{
  "arch": "transformer_decoder",
  "model": "autoregressive pixel model",
  "dataset": "microscope photos of single blood and bone marrow cells",
  "train_examples": 194171,
  "image_size": 16,
  "horizontal_flip": true,
  "levels_per_channel": 4,
  "vocab_size": 65,
  "width": 128,
  "layers": 6,
  "norm": "layernorm",
  "norm_position": "pre",
  "hidden_act": "swiglu",
  "mlp_ratio": 3,
  "head_dim": 64,
  "fused_qkv": true,
  "bias": "none",
  "qk_norm": true,
  "parallel_block": false,
  "inner_norm": false,
  "drop_path": 0.05,
  "positions": "learned",
  "tie_word_embeddings": true,
  "init": "trunc_normal_002",
  "residual_init": "none",
  "optimizer": "adamw",
  "learning_rate": 0.0014,
  "beta1": 0.8,
  "beta2": 0.95,
  "eps": 1e-06,
  "max_grad_norm": 0.5,
  "max_steps": 9600,
  "batch_size": 64,
  "epochs": 3.2,
  "lr_schedule": "step",
  "warmup_steps": 190,
  "weight_decay": 0.1
}
Rows from block 2, named by matrix and row number. Rows with one number belong to one neuron. Each number is 500 + 25 x the weight over the matrix's rms, rounded and kept within 0 to 999. All counts start at 0. Numbers have three digits each.
# gate: MLP gate (model.blocks.2.mlp.gate.weight, 384x128), inputs 0-127
# fc1: MLP up (model.blocks.2.mlp.fc1.weight, 384x128), inputs 0-127
# fc2: MLP down (model.blocks.2.mlp.fc2.weight, 128x384, transposed), outputs 0-127
gate.310:533484482544550497455483477527523535519445517524483490512492495529445487477514501484467548498480518524449504530533540462506509510533508513434487533455579522540536508510500485506503486497496485478474471497452509486464518560434504476494468530550533539502545429502537480489531449480510479468485531502455487483461457579444493492491526520471536555517524469481485569508485515477452491516524
gate.311:513518518525518473565460439479533484497519499515506504491464517524525487514505553513457521498446461500472471569507500487506541522468515505462496528492511484497537534464473528502499521491515546520479498458515517549481496505483486509500477488468484524526496491476443492486514512533505502482489483511494470494471526521486484502492501503505498551492521518505517558484490485540465440484501
gate.313:481518459510464492482531527503492514507492502497490506508535447475504481466485498509494531493504496536529520540520501515482515516535478468556512502486532463492499516474482513463515526492536459506506512526481519488498516501471496482469475478500549471533513477543453506486522510513478459518490481488513492530531500525462464507497488523474510522514489498524482517488465541500533496479522
gate.314:485531524488528489494497510530480532472484519491491502540538431493499496483475544505483498473513486479492457538480516463529513545497462501513493484503496495523492466485514518508480515452470506497505493507547505512460525549505515503530525495510524497522501481478521498491508471515501491509480518521490491506480510514513496547517495485484480478454531482517525503496507528521514495501491
gate.315:483448472499516465503491515536454447490522464525497450453498539524490508529496564504483494478519454492544504498488479571524490476459536515496502500507467533506554537494491479505480473481496486533483468514510483528540503443564519520504500508466515510463525512508476522523493489502526528509477529479487452516485545491520547522527493507452495480504498506546468468480505502531495506532501
gate.316:491550502451515503527478498507469525507491521516509488496529527478529509481483541463508452489472504479475465489526516484478523508504468467532524498510543505534471548467459522499494489491532544494499478492500488488526481535469544479479482508499524521513508449489451542496462522563488476527541505487476505508505498462562473518510477485516518496471475476491514505543508477486510540553474
gate.317:511460513537507511509502532520481498470460481506481480514482478483489516444477528478493501548526504529545524483491507513515498460521536511463480493516519509535494508475506483520553499529516500481457480505497526450491522541468487475541489535564487486497523485460492488487472494518486466498501503514483482526488496505503513455510497549477513502533500468520472534487506462540494490482491
gate.318:524491514511522514518450525547500466573495526499471487492466513475440496495505499487473474462535468461497518475441483501505459490451516557468555569555486518497531510521466480454480494529518498520508514511451496560526505514549513471518495487492438498489482530481537516515497508494539523548494501497487508489452518517529508548505494479434509462524474498478523480473526500500473499477470
gate.319:513485490530533487482460486490560488540562456464453544459504495507530510490529503518500467483517522514428468489511525507513466475530491478507530484544561431521483485474551480505479510502546530501465505555502543494513521531497499478500501480533442505508503486475526515446424446449532544498508521479475465494496460506457526456487528498518584535515517497517499497551543495500479467463462
gate.320:505537482493493521429514492457418530517531469499484495488460501485516496528513483422531466511517446457522491512466524486539547476474492536585478484453534489517465518504472536476505463494493463481517494551532492462516513503485477522487475520486458540517506457525586495515474500513523514449530496485475529480500495543471494491484492531509525468492564557535450492556526523454507470506510
gate.321:487504470494510491468538483476504480493480518502500480520463515515495489508501508480505436482540508504516447488505543498519496550503510486480497521497527524508526502512463495503496528472476498495514521502510488488509557452512489536485507470509509455516482516529492507510497569513483443517528510462482527520470515518536476471501519455482516493515504487502475484479463505500494536530467
gate.322:450529512438513549507454474491502504567517528506497520505541446475481494488527461437493483508498497503513525504497470478456529486534511506520501452509501498550486503523498498503466496500512505489467526517481524501471518510496497497523494495482491507514546518550509510526498510454480517491483497515479490450449524511479512516471475503441490475534514542467537487489482518496521479512460
gate.323:519509498484469531502493468510508509532542515489493494514494476509500501537523514471523497472484502456517468471471506482576526464479512544552500507493497471501487503546498524524543487474492447506470476569519484479517448519496516558482515489488534496504480479440458511503514464541499464518530519515497474468512476514503502477511458456508506543511519529471532519512476504499486437522504
gate.324:469475509443531480533525500559451473496492513519512493524511443483474504484481535469492540485464488501507484481547510525560492479503540481472520456469492511573497512495522501493470525475487521506495514466496497520501498477508527492540455545506489466482515516556498454485492449470503484533514543523501482508483535509549534487490480522467538490514492540472517500504466509517508483486496
gate.325:549532483476473492434543520487487525519514487515476497548431461544509508490481501453506504518486457489508498496563509454515522455523470524577512485434528507495486494500476522532466458493530468511461526510507535476542487480483486515484503497477506495506502459528583499504502460473497549451529492480505515495520506519444541524477482478515480481554475501501470489521499532439516513513497
gate.326:460503469448533524482514461500491556483490489532490481475484455480484485479545471501510531474469503482491476488514548495515503518506521462530515448458523513528488466494529477503515489486492511522492496479511501453526488520502494496531517533516532521494528447506470506519498503516533487538501540465491476529507444510446519536532494513490500519520469540466482516504492489536504440553509
gate.327:511464501504500517468506525526542480526517539490516512516494506469500501489502519464495513515489486484508499497506495482441491519491517513514521427493506527528529528494509446518475485478492531509488510503523509485503443505465486490514523441519492518520478486449500498486479499502530557496476461516527516488481479489466497526492491481503510497503477488515489493533495461507509490539537
gate.328:497477480485457509462454447537511472564476540519475493481491519528479512502461488498500547504458547457482500464463524479511520501486579492495513488436552536522551510545508522466529467511534478472446493493462522554488558478499496539494527504530476522497552496501492477507477468509464463466498510500527464522532538524481489504503496510521459555524465476472472549537456471502449439495506
gate.329:504510460539488503464490513513496521474510449486529491532500511547510502500502526500526537476505483499516469492504528603481490518475490510455503472491532530488506519504525484515497523509455516467498505495509498530501481502501509474527508492502484501496460512482509505444454512502557530518541495521508513474503444513492522518469521482518478525489478466530459504503458551476537469529525
gate.330:465469487530553512487507469500497517510506463498516502515514545509518493508461471512495500509536504494472475510542512469497498529517487487500523480546551477501524516463544508511505511482499522468470466490514501513526550450498515472499499515476493533516526492477476537518498492508526517505498545534476492488487494514472484427496493449491471508515510465467494541501512483498484488529521
gate.332:541469503526482504486475466482522427470501473514477474495478457537455497506487549536485511501448444522524467496502489500515485471527506497521530473505532475522543490510483497493497467509517501474454478517498507571486562519560535508479475516495451484486535491483524466460502524514487527507500521476459462523457522503462525495526510519500511529514537524529520514537530510528484459514434
gate.333:497510491478513496467508471501498525558544541504477479483491473520469583439463486479531463508451493499455454578540505536443491501520540517498474534468512499546379532513512506535496473417497544505466508536475508465500449504500503466545524486504504590428458546478488540567457459430501502529526490495508457472562534582488525505524511478478559527479491508499470533488510472493466524474520
gate.334:521512495522554490473474485532440474508503504481487492489482472516424501533532515559512482493527481500498484500513503571498469451484503481463520541536489512475495493516499514504489535497495517466483492540458515514499492467480486479517530530514475510485510498541507535501479499515501510506529480528561509501493525492502515452491485453506539498499496487532447477494466467526489487501492
gate.335:438501471548506492483505500494551513560528508508502480471477546523510502542507500503515448485502501484476517507435526506510554483480504521461480505471446488513532521478497505435485534441486471482495505476515486524521465516475495550464535471444503486499535468455505551538445463491568499512516535479486531486485559567494471528504561489509504508528503531528490494479497497535453472504495
gate.336:473513507463534494556519441491501511514459502512511537510497500483478486532480472507511492492476445499523508514547515513485514525527493493507470531488520492492471511473502451543467512459528539515451506525519494488544478499518479476494515499482507519497542466502497506507475506523492502488530514502458493491512509506510515483471514525474485499509503525521481496486469453519489514527524
gate.337:477521503501489491506500513500483493480485496512516496469517509468524486473506446484510496498524515500519506536476515501483494493498535500529496523471528499500499511492494512512551485499498506465513524479473503513510506491483489492493466482516490500522503500485477501502478534486506469525526505514491486525505490497509523486503496553501504494502504508521514500501498502492484510488514
gate.338:505499461496531498516516504453525522499500509521501490472474484495496497495489515478456492494471486505488507516490488524524526529536507503464476475491538517515482500521476464506524452492517508485502481487472504503520489525469478488530539488527494511505526456519515480501513473490488497486539553452505462521470523477514522507500549499485540520502507524484500505501442499541482480473509
gate.339:524505532491491454525489488459542502547478472496498452511464502523512516467513544470503492480448452488500460521498513540476493543481540506527478539536546494544492512462515534524477497446518471496481468488471479541554518516498481436541527438508534520483503491459478488498492491495447481483438495496487480491515537516523489510508508493518552484438537541502502536530530487518502499537463
gate.340:496495467520490519506452507508456464508518489508510509505487502507503499520450471448478500485543490499490502482456492520504502534512533525460466476481508507499491506511522514494531509509478492520474513468503502523516489465506523515492491510503482477501530510471541511514528480518511550504461488461504499505493522471518546485500504465494483453437484558546534485498484513572488502549471
gate.341:511517530538525467540538489512474496501473461523490489486500498459501504490513506494516468477483500521509496544481513531515524477533497449462504475511492480495472491487520509501506468511494493522494485457464513483497491517477489479528527474485519520531507493478507488538463480527499542543477458547530522465529516489503475487502518478472491501499517546487492477498489552457526519502498
gate.342:483474485485555532525523466484480549526435501513516489520452458515504506511480491505509502539483509493496462527490483486522517532478522508518515489512517516481519488485511494489504488465482522507473519530514496443505517504493533487504511514472478467526500494504506501492520498523514498542480530456473486486458501524487528468497473460488488496510499473486510535509476474528520470568462
gate.343:477496495520525556495512513526462509501474542504539479500505488521504457534522530462528528501513511520530506475498458497468543500463480505518503474522509533485542513475497522485513475504498497506500477537503455505455537479486522446494467499507519506554517498505483469515526545499475497502509483507477549492510493462515444509483497502457500500479493515503512481501463501514532511529502
gate.344:487456444516506486528483491511507481514495512503485457501467481548485529476471539474524492507485493527516485459475526503484474498491492485504505485555478499475496505496522457525503494514538473532458509493490494502493512505503538493525518475529483540480528501466509485502456491481528494522557496524509527468557505521464467532499536469522508539522506520525456485496509509537470486529474
gate.345:493548474435494525522506465473508449499524507523497500471488517501481491499550513492525507502485521461454482490476477481553533465514582554500505527525498531526495527502418524498494538456502506555512453491511518502486534469436474507479505481513508515510515485495468488503478492502478455511512527504500429502483533542546489537472482480463509577474500534501481512528439504532457451508502
fc1.310:471478490475538510512455502509482508509502478470487504462490460504498492545502498453488503502527484482471497556482535518453511498483481548477489527506472500545461488529539499516497520480445495497573523526520472516491504506554486505518490486465500486493477500534552524501509506454451498519452508461464495463472509519512550499503488498450531462490542500542508474483542537531462507521531
fc1.311:493444486463502511523505514441494492489465505485518490487498498527444514481500508463487506539510481470561497518472473517496513483517487483478521523507515482470497513489500518523525528495508461495498500564515507495523491526493486477535478501502490477512501520503492482465459533531535489522511472518469484504501548516496523464502507508506496507454522520492498525550546470527488529528496
fc1.313:540530483544550517464465514526555517469509438461491506479509522481523483488486473555503490541534483517486457501481492487540516502499499454488529489475519480499485501480549528506506529474458499487513472518492507517473496501501478498519482506499472532522507487514514462476499518460476522505510516451515505502484480499474532503496500488502533485508489469507472528561528529500525475483477
fc1.314:528521543480483480513477495566485474488511475507506496495502526499542506493490506482479530507481482495533494462522484498503509523503493514480512519498457510534531485482524478516461480540493526516479503490543497544509461495508495484506509464491484502485493547480515512522482496505489509485489479533437454491501483481526513508485476498474497489519484505523480503498540501507504489502531
fc1.315:522492439466513487485418519467501524480494531526501512492527497509496458534484496476503503513487493472522512515526518515487543515514500492491487496462475533505513488496483481520533438508527464521478476507471522533495478512543546524455465496503491482496509518468510535493543501509506485459505520510492483520559534533524543500513520507474499463490477486508488502516485456465506505545505
fc1.316:550479485508492466479536530536478495479479480487545469503544490551514531476513515517484474502499505501516507482564439492497505498461485533505528472523474505497530515495466500484521547493497475533527497487464496506497472511534513475513488516514493503504503518475527531466488516528480441528479552521486473475500497500534481469535456486510500527490494472519517503504528480556487513516451
fc1.317:521497520524506514525476485487498510502515524488514500533498512491478459480485482565512518501521496477498474522504496503489474490508512475518531506517524493453498529471535496543471499547509496521479525518491557502506520485478513478523455496500469506518494484458516480482534513475502531485490477558482453487489535483482554474500476513474524510486475516466472512531507479506493448483502
fc1.318:469499489515491497448524473470496534489547488490481505507518523539518509513509522512525514542509530484527483498536521493480544483486469523516502532503514488477466515474466527564558498516484487478490496513506492509488514469511520529461504515487508487474478515469472518485488502424481480517508567490509477510492508465404491449476482528516490538520512493578464499508532483514482463524524
fc1.319:469532518512464496496529501545447522471463486535528474507530514491491470540456466525503573500506478479505506508515508498516533561493502518455461497478491563467533500515472487498564502502444463496538491449487461515515499481526489464483484510478528517508507548547508483530528505501486508492465493560476507512474514482528497526507495528474469499469495477509489523486469480533468519473585
fc1.320:489545490486549519532447501469548427500494507533489487456535579472484494505530472531467513489484479469489519519427499522450554486493494496443533575476498487471477501531520519471549498451483477497523482555483485545506517499458479482516467479481488463514470469480436516505463554561527480521475504500483517527501489491499538524512568557516510506474547516523503489513497450540476483513506
fc1.321:511479493513526489484474480516502471493495504528473514490502512523484491552510464481485502474464474508471491498486502472475515500494501490480499516520512516520501518536533501518496456477471507523509492512500490514522557506512492504494516495436547509515500504475475540554500467524478492512483547482524499496528530509496512547442463493495455503489524466505513485455487555472493478497525
fc1.322:498484527517506479505487526509513528504494521495479489509504536456502513512486562512536474499512468441492443498501472485511485459471453496490525507491485486451513508498451509495515505530465508460523475508526493483510467454535508498497520554499514545477496497484540529523459518525498460576544543492545511480501474483518492432505474475499474538454476489495497531525548520484478560482530
fc1.323:482442470529524521474513500519506491503457555493483505486509486478450508500424503505492493493495484539518509480500503508516532489515494423460532489459539476504506500509479505475517486502526472481488500486478491499519502506503508528477537501510527475499515489462526501501484463529493478511479526489514513499519475545464497482510528466485496509506484513480532551544540515513509524524512
fc1.324:524552482483465503510468508498515470466488490504511498479499540507503516484523503515515523502471544515547497562478481497433507530494477526498486512458489500470514522476480498498542519478515525501479496579505503529478509514469466484516510405511515530539476472476481491478489497537503509503522496512521490507537470526483513518483503505495447527489485450538467480487484499493534478504510
fc1.325:481540492521549548562506509473457466470533467500505513478552522505477492521506510502509477554534483506511460517423498514503509490531467490474462529515496482481475524490528505450509565470480501506495449572535461522515519539478516489476449516489459525512510468506513522463502525533529474528458507524454488527487479532489493462504496526488554501445516540529446477533509494550472444510468
fc1.326:546537496446527483545497473492482536500478476514495495455459486496515520448539467535485498490475498507464529504516525496496510504508471522521495497451453498473487446488494471484447521504514529450534520518499486496468515478490482494512475524538493547503478498548515446531487489560519466526496525506511522515523496504486535525471513505501453536554488472472455520515501502539503519474558
fc1.327:469474487532476526503482544499496466483525492523482485509503481473483498486504513470488525491469496501488500522458490469510527500474470508502539489512532479504516507489510546514501499486481534538497486498533506544459527479500491495511455501501533487501512485506479503489515528492481488494550511515526481516462526521505466463453513493489489537553492533504512508497493497496558532498520
fc1.328:504527455495489521446519465473556479548514520516485490532483506473492486490498490463517509486470508496513494498484505493487555521516547509477527454475568500508511505525456542501518486462519478459479462473427517481501506478480514496496543470529531492535515484507499493502510534457510496448541484519500495539507499557461442551532536502522494494514477513475508507520430512453495502523488
fc1.329:487453507475479486512532502516460505504494524498507471507499451469438490509480475506515526444483530479495547489553504478496440547483515466512502488511488501553510485499518508538468455488505506510503499520483499505512493490505477478530540490508509517501520472563412514514587461499476474463509530496497505538519508484566498490481541523498477468480469492481516496490487506510446471489529
fc1.330:479531502451532489493528505477467511473523496512492483464503514564494508514541507511515500455491504489464437528494500495437494498486531529499491540501533508422498497507498519515496502502483537429498501542514483500498491518484458439472486497508489525487468522511504507492542497514475468493487531504524477485523485518523473524486469541486525549494556496512531481519434510542492480507499
fc1.332:478526543514471448514480478480537447511503466511500461499468449511488517465505507472510452506500459522544481501475496563507508463549471526513475500546487505518551488505486517517516548505522482455434470508504521521509511500533511539481505504541469435473534516484494463480504486498505474488567431517455503545514528516467486496509505510542481523538546453463507481542516543440508483502483
fc1.333:502526517500451507511487513537522510468441451498486517529556483493508483534492496471467494488521476478533529480460476468565539513536440489467470499517495507458549449514536514488538519560473476498532493472480501529472549544493503485501545504497530436510534485533479474482540526500466519484451492543484525514482477421541451521475505487489468500497557518460497495524503613493504464476508
fc1.334:489532537497494511544508532515488485498512469508527488527493531475496519508489493469488495494474502499488493501504500511482487471505490510517507508503436506513497477498526505455472485532450510538527557505515485495522482483450500494513525472509491501506469475531490499466493501525522511486455483493477517484480468474560534440470573496451525539528515474496488491535494515514480475551534
fc1.335:517526517445547469510470501464484501469465491495487498497459465476507502468521487486475525506525481484519491503533504502499517511501502485479490506510538518556475434518516486559564509505508477460531445534488499495501535483535518535517517566529518498483487543490451500502520568520410427480481499481526517534554494482498522481524520502505463501455467436478535520494533464470488491509503
fc1.336:429516536457518501540546440491520505511440527524502517503521513471481487492502496530501515499471524502517518504516503512498521508532511468497472532500466475514468497476506467523473515483528514524471515504535505494510480528475454473496521491493524490493519480492471516501484501506507493517497466468461490511522484498489493476491509526504484495507516507477485475507451479503492538550511
fc1.337:509499487501510522479495503490520494488494513490486521499515489512510483504540488519519493509509512492488517516552517518466547498488506505501492509510487504513474540504532506483491528495488496532489504502493501471512514545511481482492497505489520522514497504479524511494477478489479490524532502495490482478495477517488479508503463496496494496494488486478523482497528497506506489495522
fc1.338:476515508510516494496484471526485516533501499492502494493493513522506522481497468509535515482503521478490458539508509519479475484482461485454497520482519501517508529496479500537483548501516516528475484514552501517523507538552493515491512488501515529498507509508474518494479478538544495486501454520494500506518481500501500453498502468496445465485475477497470495524511492497463504511470
fc1.339:468498488503495537477513516517473531494471497474513514508572466509462465544506450547540506507515510460494535482511510510483524490520466509494521447505424518452483476519528481482524518519480485542538500530497493477514473470510514496473518519493473494485515523517538543499452495521542488512514508481510506492506488479537462497514469515492501495478487483516488496525517498555483491543547
fc1.340:495506503564506509533526499482529498512520517509475500489470506520465536476477495513512485490487514509510512450461455498485481454491473501524511456488520472533477531527482519487477467511531521494501459479507505523510537538492511502512525505509440507485495499494479474513499488541494474495505499530540507482511459533496475506465481478480505511524489481500501521513531504494536494469477
fc1.341:512515473497524495497493503546515464505555527538480498464511541460496488531519557498493493527493517494501495476469548510502516487506501494483488448488503483498473534504477505505482527485492471547511498467467520448513460503490502517508481514487492480509468483495507497492515461542488520472466457474550501467493500497544567504509504515475486477479492477518505531514496533544495474530502
fc1.342:517530518531500539449485533501504497465495514520533499493522498490486485495486492449482514492517511488470480503476486492506526469539518471463519508475518533520474494529487514508527479480498475485515418471475486517519475553487552493504489486488530535519526494500507539534457496502504468484489518527508493511489452509471490520476486525483495530454499529484523494469515512489511505497491
fc1.343:494520545517462468463488487521480503495510475466508527493517513457489515511471487484488523515488480521501488535485510487508508508526504510493482494488485478474525494475500483509489478525510535464511525486569514533489465471501485511467484407491538481500477511515498522525546483489489469509482503511488503538518544520472494480514491458499484528526488485489493524491447454477564548433499
fc1.344:516494454489506484499521539542494472497484452489513514519519544485504486539495492469521474483478520527504475527503489475489525501502498457458503480528493496465466515491551493559557478492512521520487503472499510523491515514476506479466532457486532506500507465534488538476496508529491503503503534509501521467535468504496462495505508514538524489508530503567505459474470489499505518514481
fc1.345:466468562518499478512536491508443524533559447499517504493530472491522523535489552487523483456502467480500487500483513523518476489466516510584529464518455486465475530485538502472446440514467486485475514528541489509526504467535517514480532479484528476475440491479503550531477480490508493510502492520518507457512506480518514476518546477522493502506520493505493502530450498477532498506478
fc2.310:517524472516527497499493536473509503507506471522480497512498489471464487485482459474534488514503530489462497506536525519533562495541467447494511540493491473466472500522520561393503485505547478512493499514462502511543433484495499516479483510502498522526506452481472518490465481495471497542471544470474486486475527528519502497485550549552516539481484516472517527524490477465477510524477
fc2.311:466526538472533490485465473494520507530533483527478484518498519545495519504503505512511509489452502473470504505535479459491516477485464511532500500480499486472508506496510528529446504536490556476526497469519486574489503515493523531495472488512486465494514479448521524521479495518535514507520531480516512482495476487486483543501490523475526505469496519504509526503509499457480512508491
fc2.313:517500479498528452514477461490531523506469536509488483515460556509532516482514512463464476509480560488480553511455513498475478519506519508499489531486438510479489516483495502526447488485478538513520495510516500495463503500498524519520538496509486444493486524490600499496498510540471507435506527521473519507530473487496518521498493496489496501490489509465461423498503498463542516495507
fc2.314:498491517520516494505527452510471490501487520463531526526473524464502507491486512503500523495527487499457474507509481473492459529500488508493480492521509500515502518497534471514471538469509504485505502493467525480486473478488561506496522520498481475482517497527559479509559509509477505529536518473513463514461527508475475498503494511497527518471497526482525519492514463533467524463497
fc2.315:438535515481463491537496527519502435496508519475479480538470551518500520517480500495515467518521488501536447493502486497487491499552464513490489499527492490537513500485535516524488527494510543482500480465522458518498502477489475511490506494516544492485521515465483490509506529495511516487512507513460506515480503462567536490527471530491492462536501486501497438479474541525556488434504
fc2.316:494473501527514526477510543512539508509473500466481495515511497489486543494469491524440494504524491524488448463526464533523494522483499471481505475491501492551489459517525541506435467488501508464502504530551476494541497490510489485513492494525497527490521479460520477499519517459505475516536569492494494526469520507500468507488485527528499492468501502513512526509469462506542512514507
fc2.317:475497500482522531508487468517516491471521464520493515458460457521499526496542534515533480455481539516470557496498493497490516512464464515521504510493511519476498476503458492558464482497490541454528490458537504470467527511522495513483521515491477534468482502496474485510503467540504483471483538487513538481513459486487498516511510477505501514549520500522527482484522476528528509488544
fc2.318:486495491503496512527503551509464479516508506494494537519489527519471506525444485470519510516499484488521502517471535483500490502560503513478500511498496507549495518487551508509469473513443493512501513503473532448505541533498511473510482551485467534505486488498502520476503453501528522487478456513470504477519523492534522416477473486469508472481501475497508499540537508527485444483515
fc2.319:520502491504527482486488481493532498537485496486472524496528495520523524481495542506506487498511497514458480476530479519486476500516488488531515488519535432516472500494517487496476532494541483505454512543464574513466526492506505499502482487540489493481505502496524489462482429523467524502516504489511477480522460517463518503487529464514552485530503492501520475524495489502459477487437
fc2.320:532462473561534517488535511532458505466496535445491550536487537488445544505455450532511466503553456494527521491501532542525473536545547468468496483518542526525454521443563512508458466541464498454458514481549523467515509490496526456508471540513455482475486505491527508467482497490516532451457447531477518522516500463511568471480500517543483456500444441469489542517558582551454514478510
fc2.321:514480487465485493470513443483506509490543452533530519470501484561525507499535525526505495458483519509486558496518491506453517504458492560522487497466533505477503465500472466513449491503484492460504486526488492516505516525519501491507530472498482493495476509498472513497507496478495494523521527497497520484560454485494488511521506476521521514506511460487513477531512480525507476510560
fc2.322:521516434494494490501517511467507525490491454535485496485478469486535507501518556447474463495503505526513455518485515462495519471513495462530476483512471520533454517506460496514478533490495481566485489467472513477480506522549493530505539504506521535520478499514526456493519466493460488470538492469502490505505531523533519498504469499462494459536519524523476504511468551487507501556473
fc2.323:485519509490468491461470522445523513528481487472506507507503470497465482509508471536472508497507448487508462501528467511507500507502497551512519547479535511466527497504497512476473471467524463485504486522532484500501444499451480513488515499494529525509483546509464479499489553447497490478561541544478497507489515531472473497475507511541499518510517504450502511534489536490533504477500
fc2.324:463463516502510542498522520513494492457493536502502536508454472459483485527506505480490532496501478485505518483496540511508511464515504469455526485508526518506528477494541519471511518477493463517513505522460529414486525469513503500494529511513468507526466503478537499480496451519518521505446494454494511491496522496486513453498542489521522511538519477507498526492500494526481493493534
fc2.325:542489522442483484538507491496511523485475527524494474516443453502481516510512500413471516522478490499551540513482491471448511537523475531489537471493495506565521504497487513550514438494482501506504506587513494460525528532448522478525518499519504509514457487525525500469535495510496491528467498537484507498565505525462514407496515491468464468468487516510500479516547437474510502508516
fc2.326:535492515490459503501495490460465549478539472516488526512506452537521477493483485511495485510509520508530563523500505464473497516514529534509491511479492540431493496477465480506446452554462505525523499500523510493486505511453529509475477558479518517496485486522537500487524510502467483511474451545518512489511507481489533471519458487451512500520479478515480497497532558497484499530525
fc2.327:525480485493547535484473527485495487495463528543506462506505510492507499516496490488486491506513503503464505496486486485502524493505511522471489461528515513501526513538507468507536474503501485533479476527482497471515491496482502484468508467513456518507521506479527492513517494540475505531474501476517507527480511486494489499514473500494445460506491522536485474509540470481522520578478
fc2.328:431527550520549529476467466527528498488487520465502498502505480526513508484523509575496506505568480511478478460463456537508476478480480542483521489562507452499540441502487479538455516482476489475499497527543472505477508497517484525518521487499517476479532541476496499502504540485510465505574493475503501508442508498486481548492508500474497506521505495498509502495520492515521492482538
fc2.329:459513501516446524519507438505524481479458533482483528509501506502500514533507549499459471537501493507472478494471534533480508522519546497464528508497514533476476471512462478512521487510488510526553534484495478446490487477427515504504526537507502516509474527472503483481436473531502504495486512440503497501468527514443541527542499527486479518526504474488510470496475452513506520552497
fc2.330:527561516521478483474450471506495505529482446481498484474519531514535521486501526521513514500472479529468497490537490473468536495504490522511504527478527472482497495482409506483537544499542528516490495479486510533517503501460467484503452529513546571495516525465439518536511534434525514523542522519505490500486517507519498490494466469496520507484452447503505475488482491512508502462499
fc2.332:500484587527496519526479490541514489501535503486487522528490488520499485517474505483499492517491496474506462523533517501493492492481475504479490516486496514492536499534502510514513472490454540498585538495505472472481517498498531551535497486487491467501481501504488467509494515483507458508469506520517549446496503488547474456489536496450450517469510459477530500476590562528491468474492
fc2.333:484491510514548515452501493474545511554504543508485469462492522571475564462507489506529508544517525512472461535486514537430486494503505504496494521466506483521416532500513503550460439470483502457493516531468502478508441492502497481515500520501507533447499524490477482528494480450550532512499528474523474515533484544466509537498533474492502497478469454489496507507541457505437465490518
fc2.334:501499483490522522491497470526492513483484483499468534509492511527469468517535498505478519431494487447507495473479528517500470523476536514479485509470535495528464539534510511518508520521507478488505518490525508517510482494501525519495511468512487488516500475468528454451439470526491529500501466507496504491543500500468520576479537555497477492510522501477477526476510514506471511508498
fc2.335:460492510495439522507508465505577501483506459518523496489507452482497526499530567519458479498469547531461502493496526490536518527482446490520520490464540505478495484519491457453495503493542518455507487519531492485443511506493495540471534519505493522483505511455464505491420477505490480482462548486509505516478487509481480465536496484520530526534529498491494494552462454524556511481547
fc2.336:497515569521537495474524523529500518515516517444512534529485539551518481517507534548518509524491480495459490494494499500478461516477493489448473520484500497488516475496501476502509495493516501495528506497501489481480490488470511505488490482480516499511490502473518501496508490493508466536506460492531581489550471479505468498509494471493492480493522505485494522482529539508485487462474
fc2.337:504474486477506485495473500511498505508491529485503480502515519512520502521511559513481478507506503507494488495533483498519452485494515517507504467494484503510495522497527500471507497508505511510528509507495485463487520497485511511519504520509505457507509487495533484487467508495469508454503485505515500499504480473531482505530516534496507502539501527497509498496494474503484523492478
fc2.338:489478493479484502488447499481508516476514514505479511497504492515471478514531482494514497499505496490496505497492522449543501470534487531536530493498540505522527528511502513518463489503508512516509500513488501486484482525505524528514478505496516454504507509475477473513528510511453525465505549520541518479474501534507485474473518487461497509499487501471510521509509455464497491514519
fc2.339:502485490490495472537535515467535506522467518527500486497485480497505519486478459472495474526458488514473512467495503527470462541503494520525478527534526493523489536481514493495513522475543484488501493497463507500549496494513484477564521438518526503509513503467463499492509463468497512469485539468544494532510490507539472508478505474548529502507525459480523498495526471538507524501480
fc2.340:512480535487506500504514512513492560477497486514492512521514503497513498487484525504487505479478492490493527543524479466497508495503468506493523551525523492479489497493520491502473508504480496519517520492478543498499481489481484487546532474472511454525486466476510511472480481491459531508469516535478469477497543511465475497503488468491533479461521525493495506485538486493482506501508
fc2.341:515521465543473517509490548521477495504519488470503508517490510509479502521522447485482484509501499497497530540511487488478515480491494489524518480457448498476523515496482455552555500502484500492501508456563508497494483480443522513507491506463501485509465496535515528501559519478506471487478497499469496488466511495490539508508493515490500530460484506508516522495508502472527520457480
fc2.342:475533458509470493457498493530516486496465517464506513494472466516525502501534476458543476512510538517502481521534543519509510480478506486470480487477540518555473490504474524492511524480522492456490515494477492526484518556478491494501466481526520492489513509485487484512465487483486490499514497492499497500478483533515551461468512533507477516512517451499503471473445537515494474499483
fc2.343:514470517470522512509512572495502469502517513532492486513461472539487475510516497488494497504485494497515528471480521483533512469508500513423494520509453471493549484451505521545471527539495479494492497505523469523509494563524458488511477495475496500518493496467510496481475486515559524528452498483548577516462509492541477526484475505534505501515466499498507469493574508486480516552532
fc2.344:506512525464495480514502531466486549527506542487517457507502520470522542472507477502474500524486498506484451521517499511501526542521483465514505478501496496505444538505560504501485472502522510519485500534535487492538469501517463498486502531512542500484501503532463469498475538506470486492490503525518482544501505509524495508510472524501506465491470534491486489524456503468478510481475
fc2.345:555499419496491504483525488510505498515520497530513505455466547482501499528506527508483533477455524463511508500479493447481535490507512495471488520417477518526484548494488529483528465497506535517499516443498484442523521495475518490504513464468462539494513493494505513493491475566549541462491432493502501478555519504481489516492547487527477554442490496493510535492515484478484530554499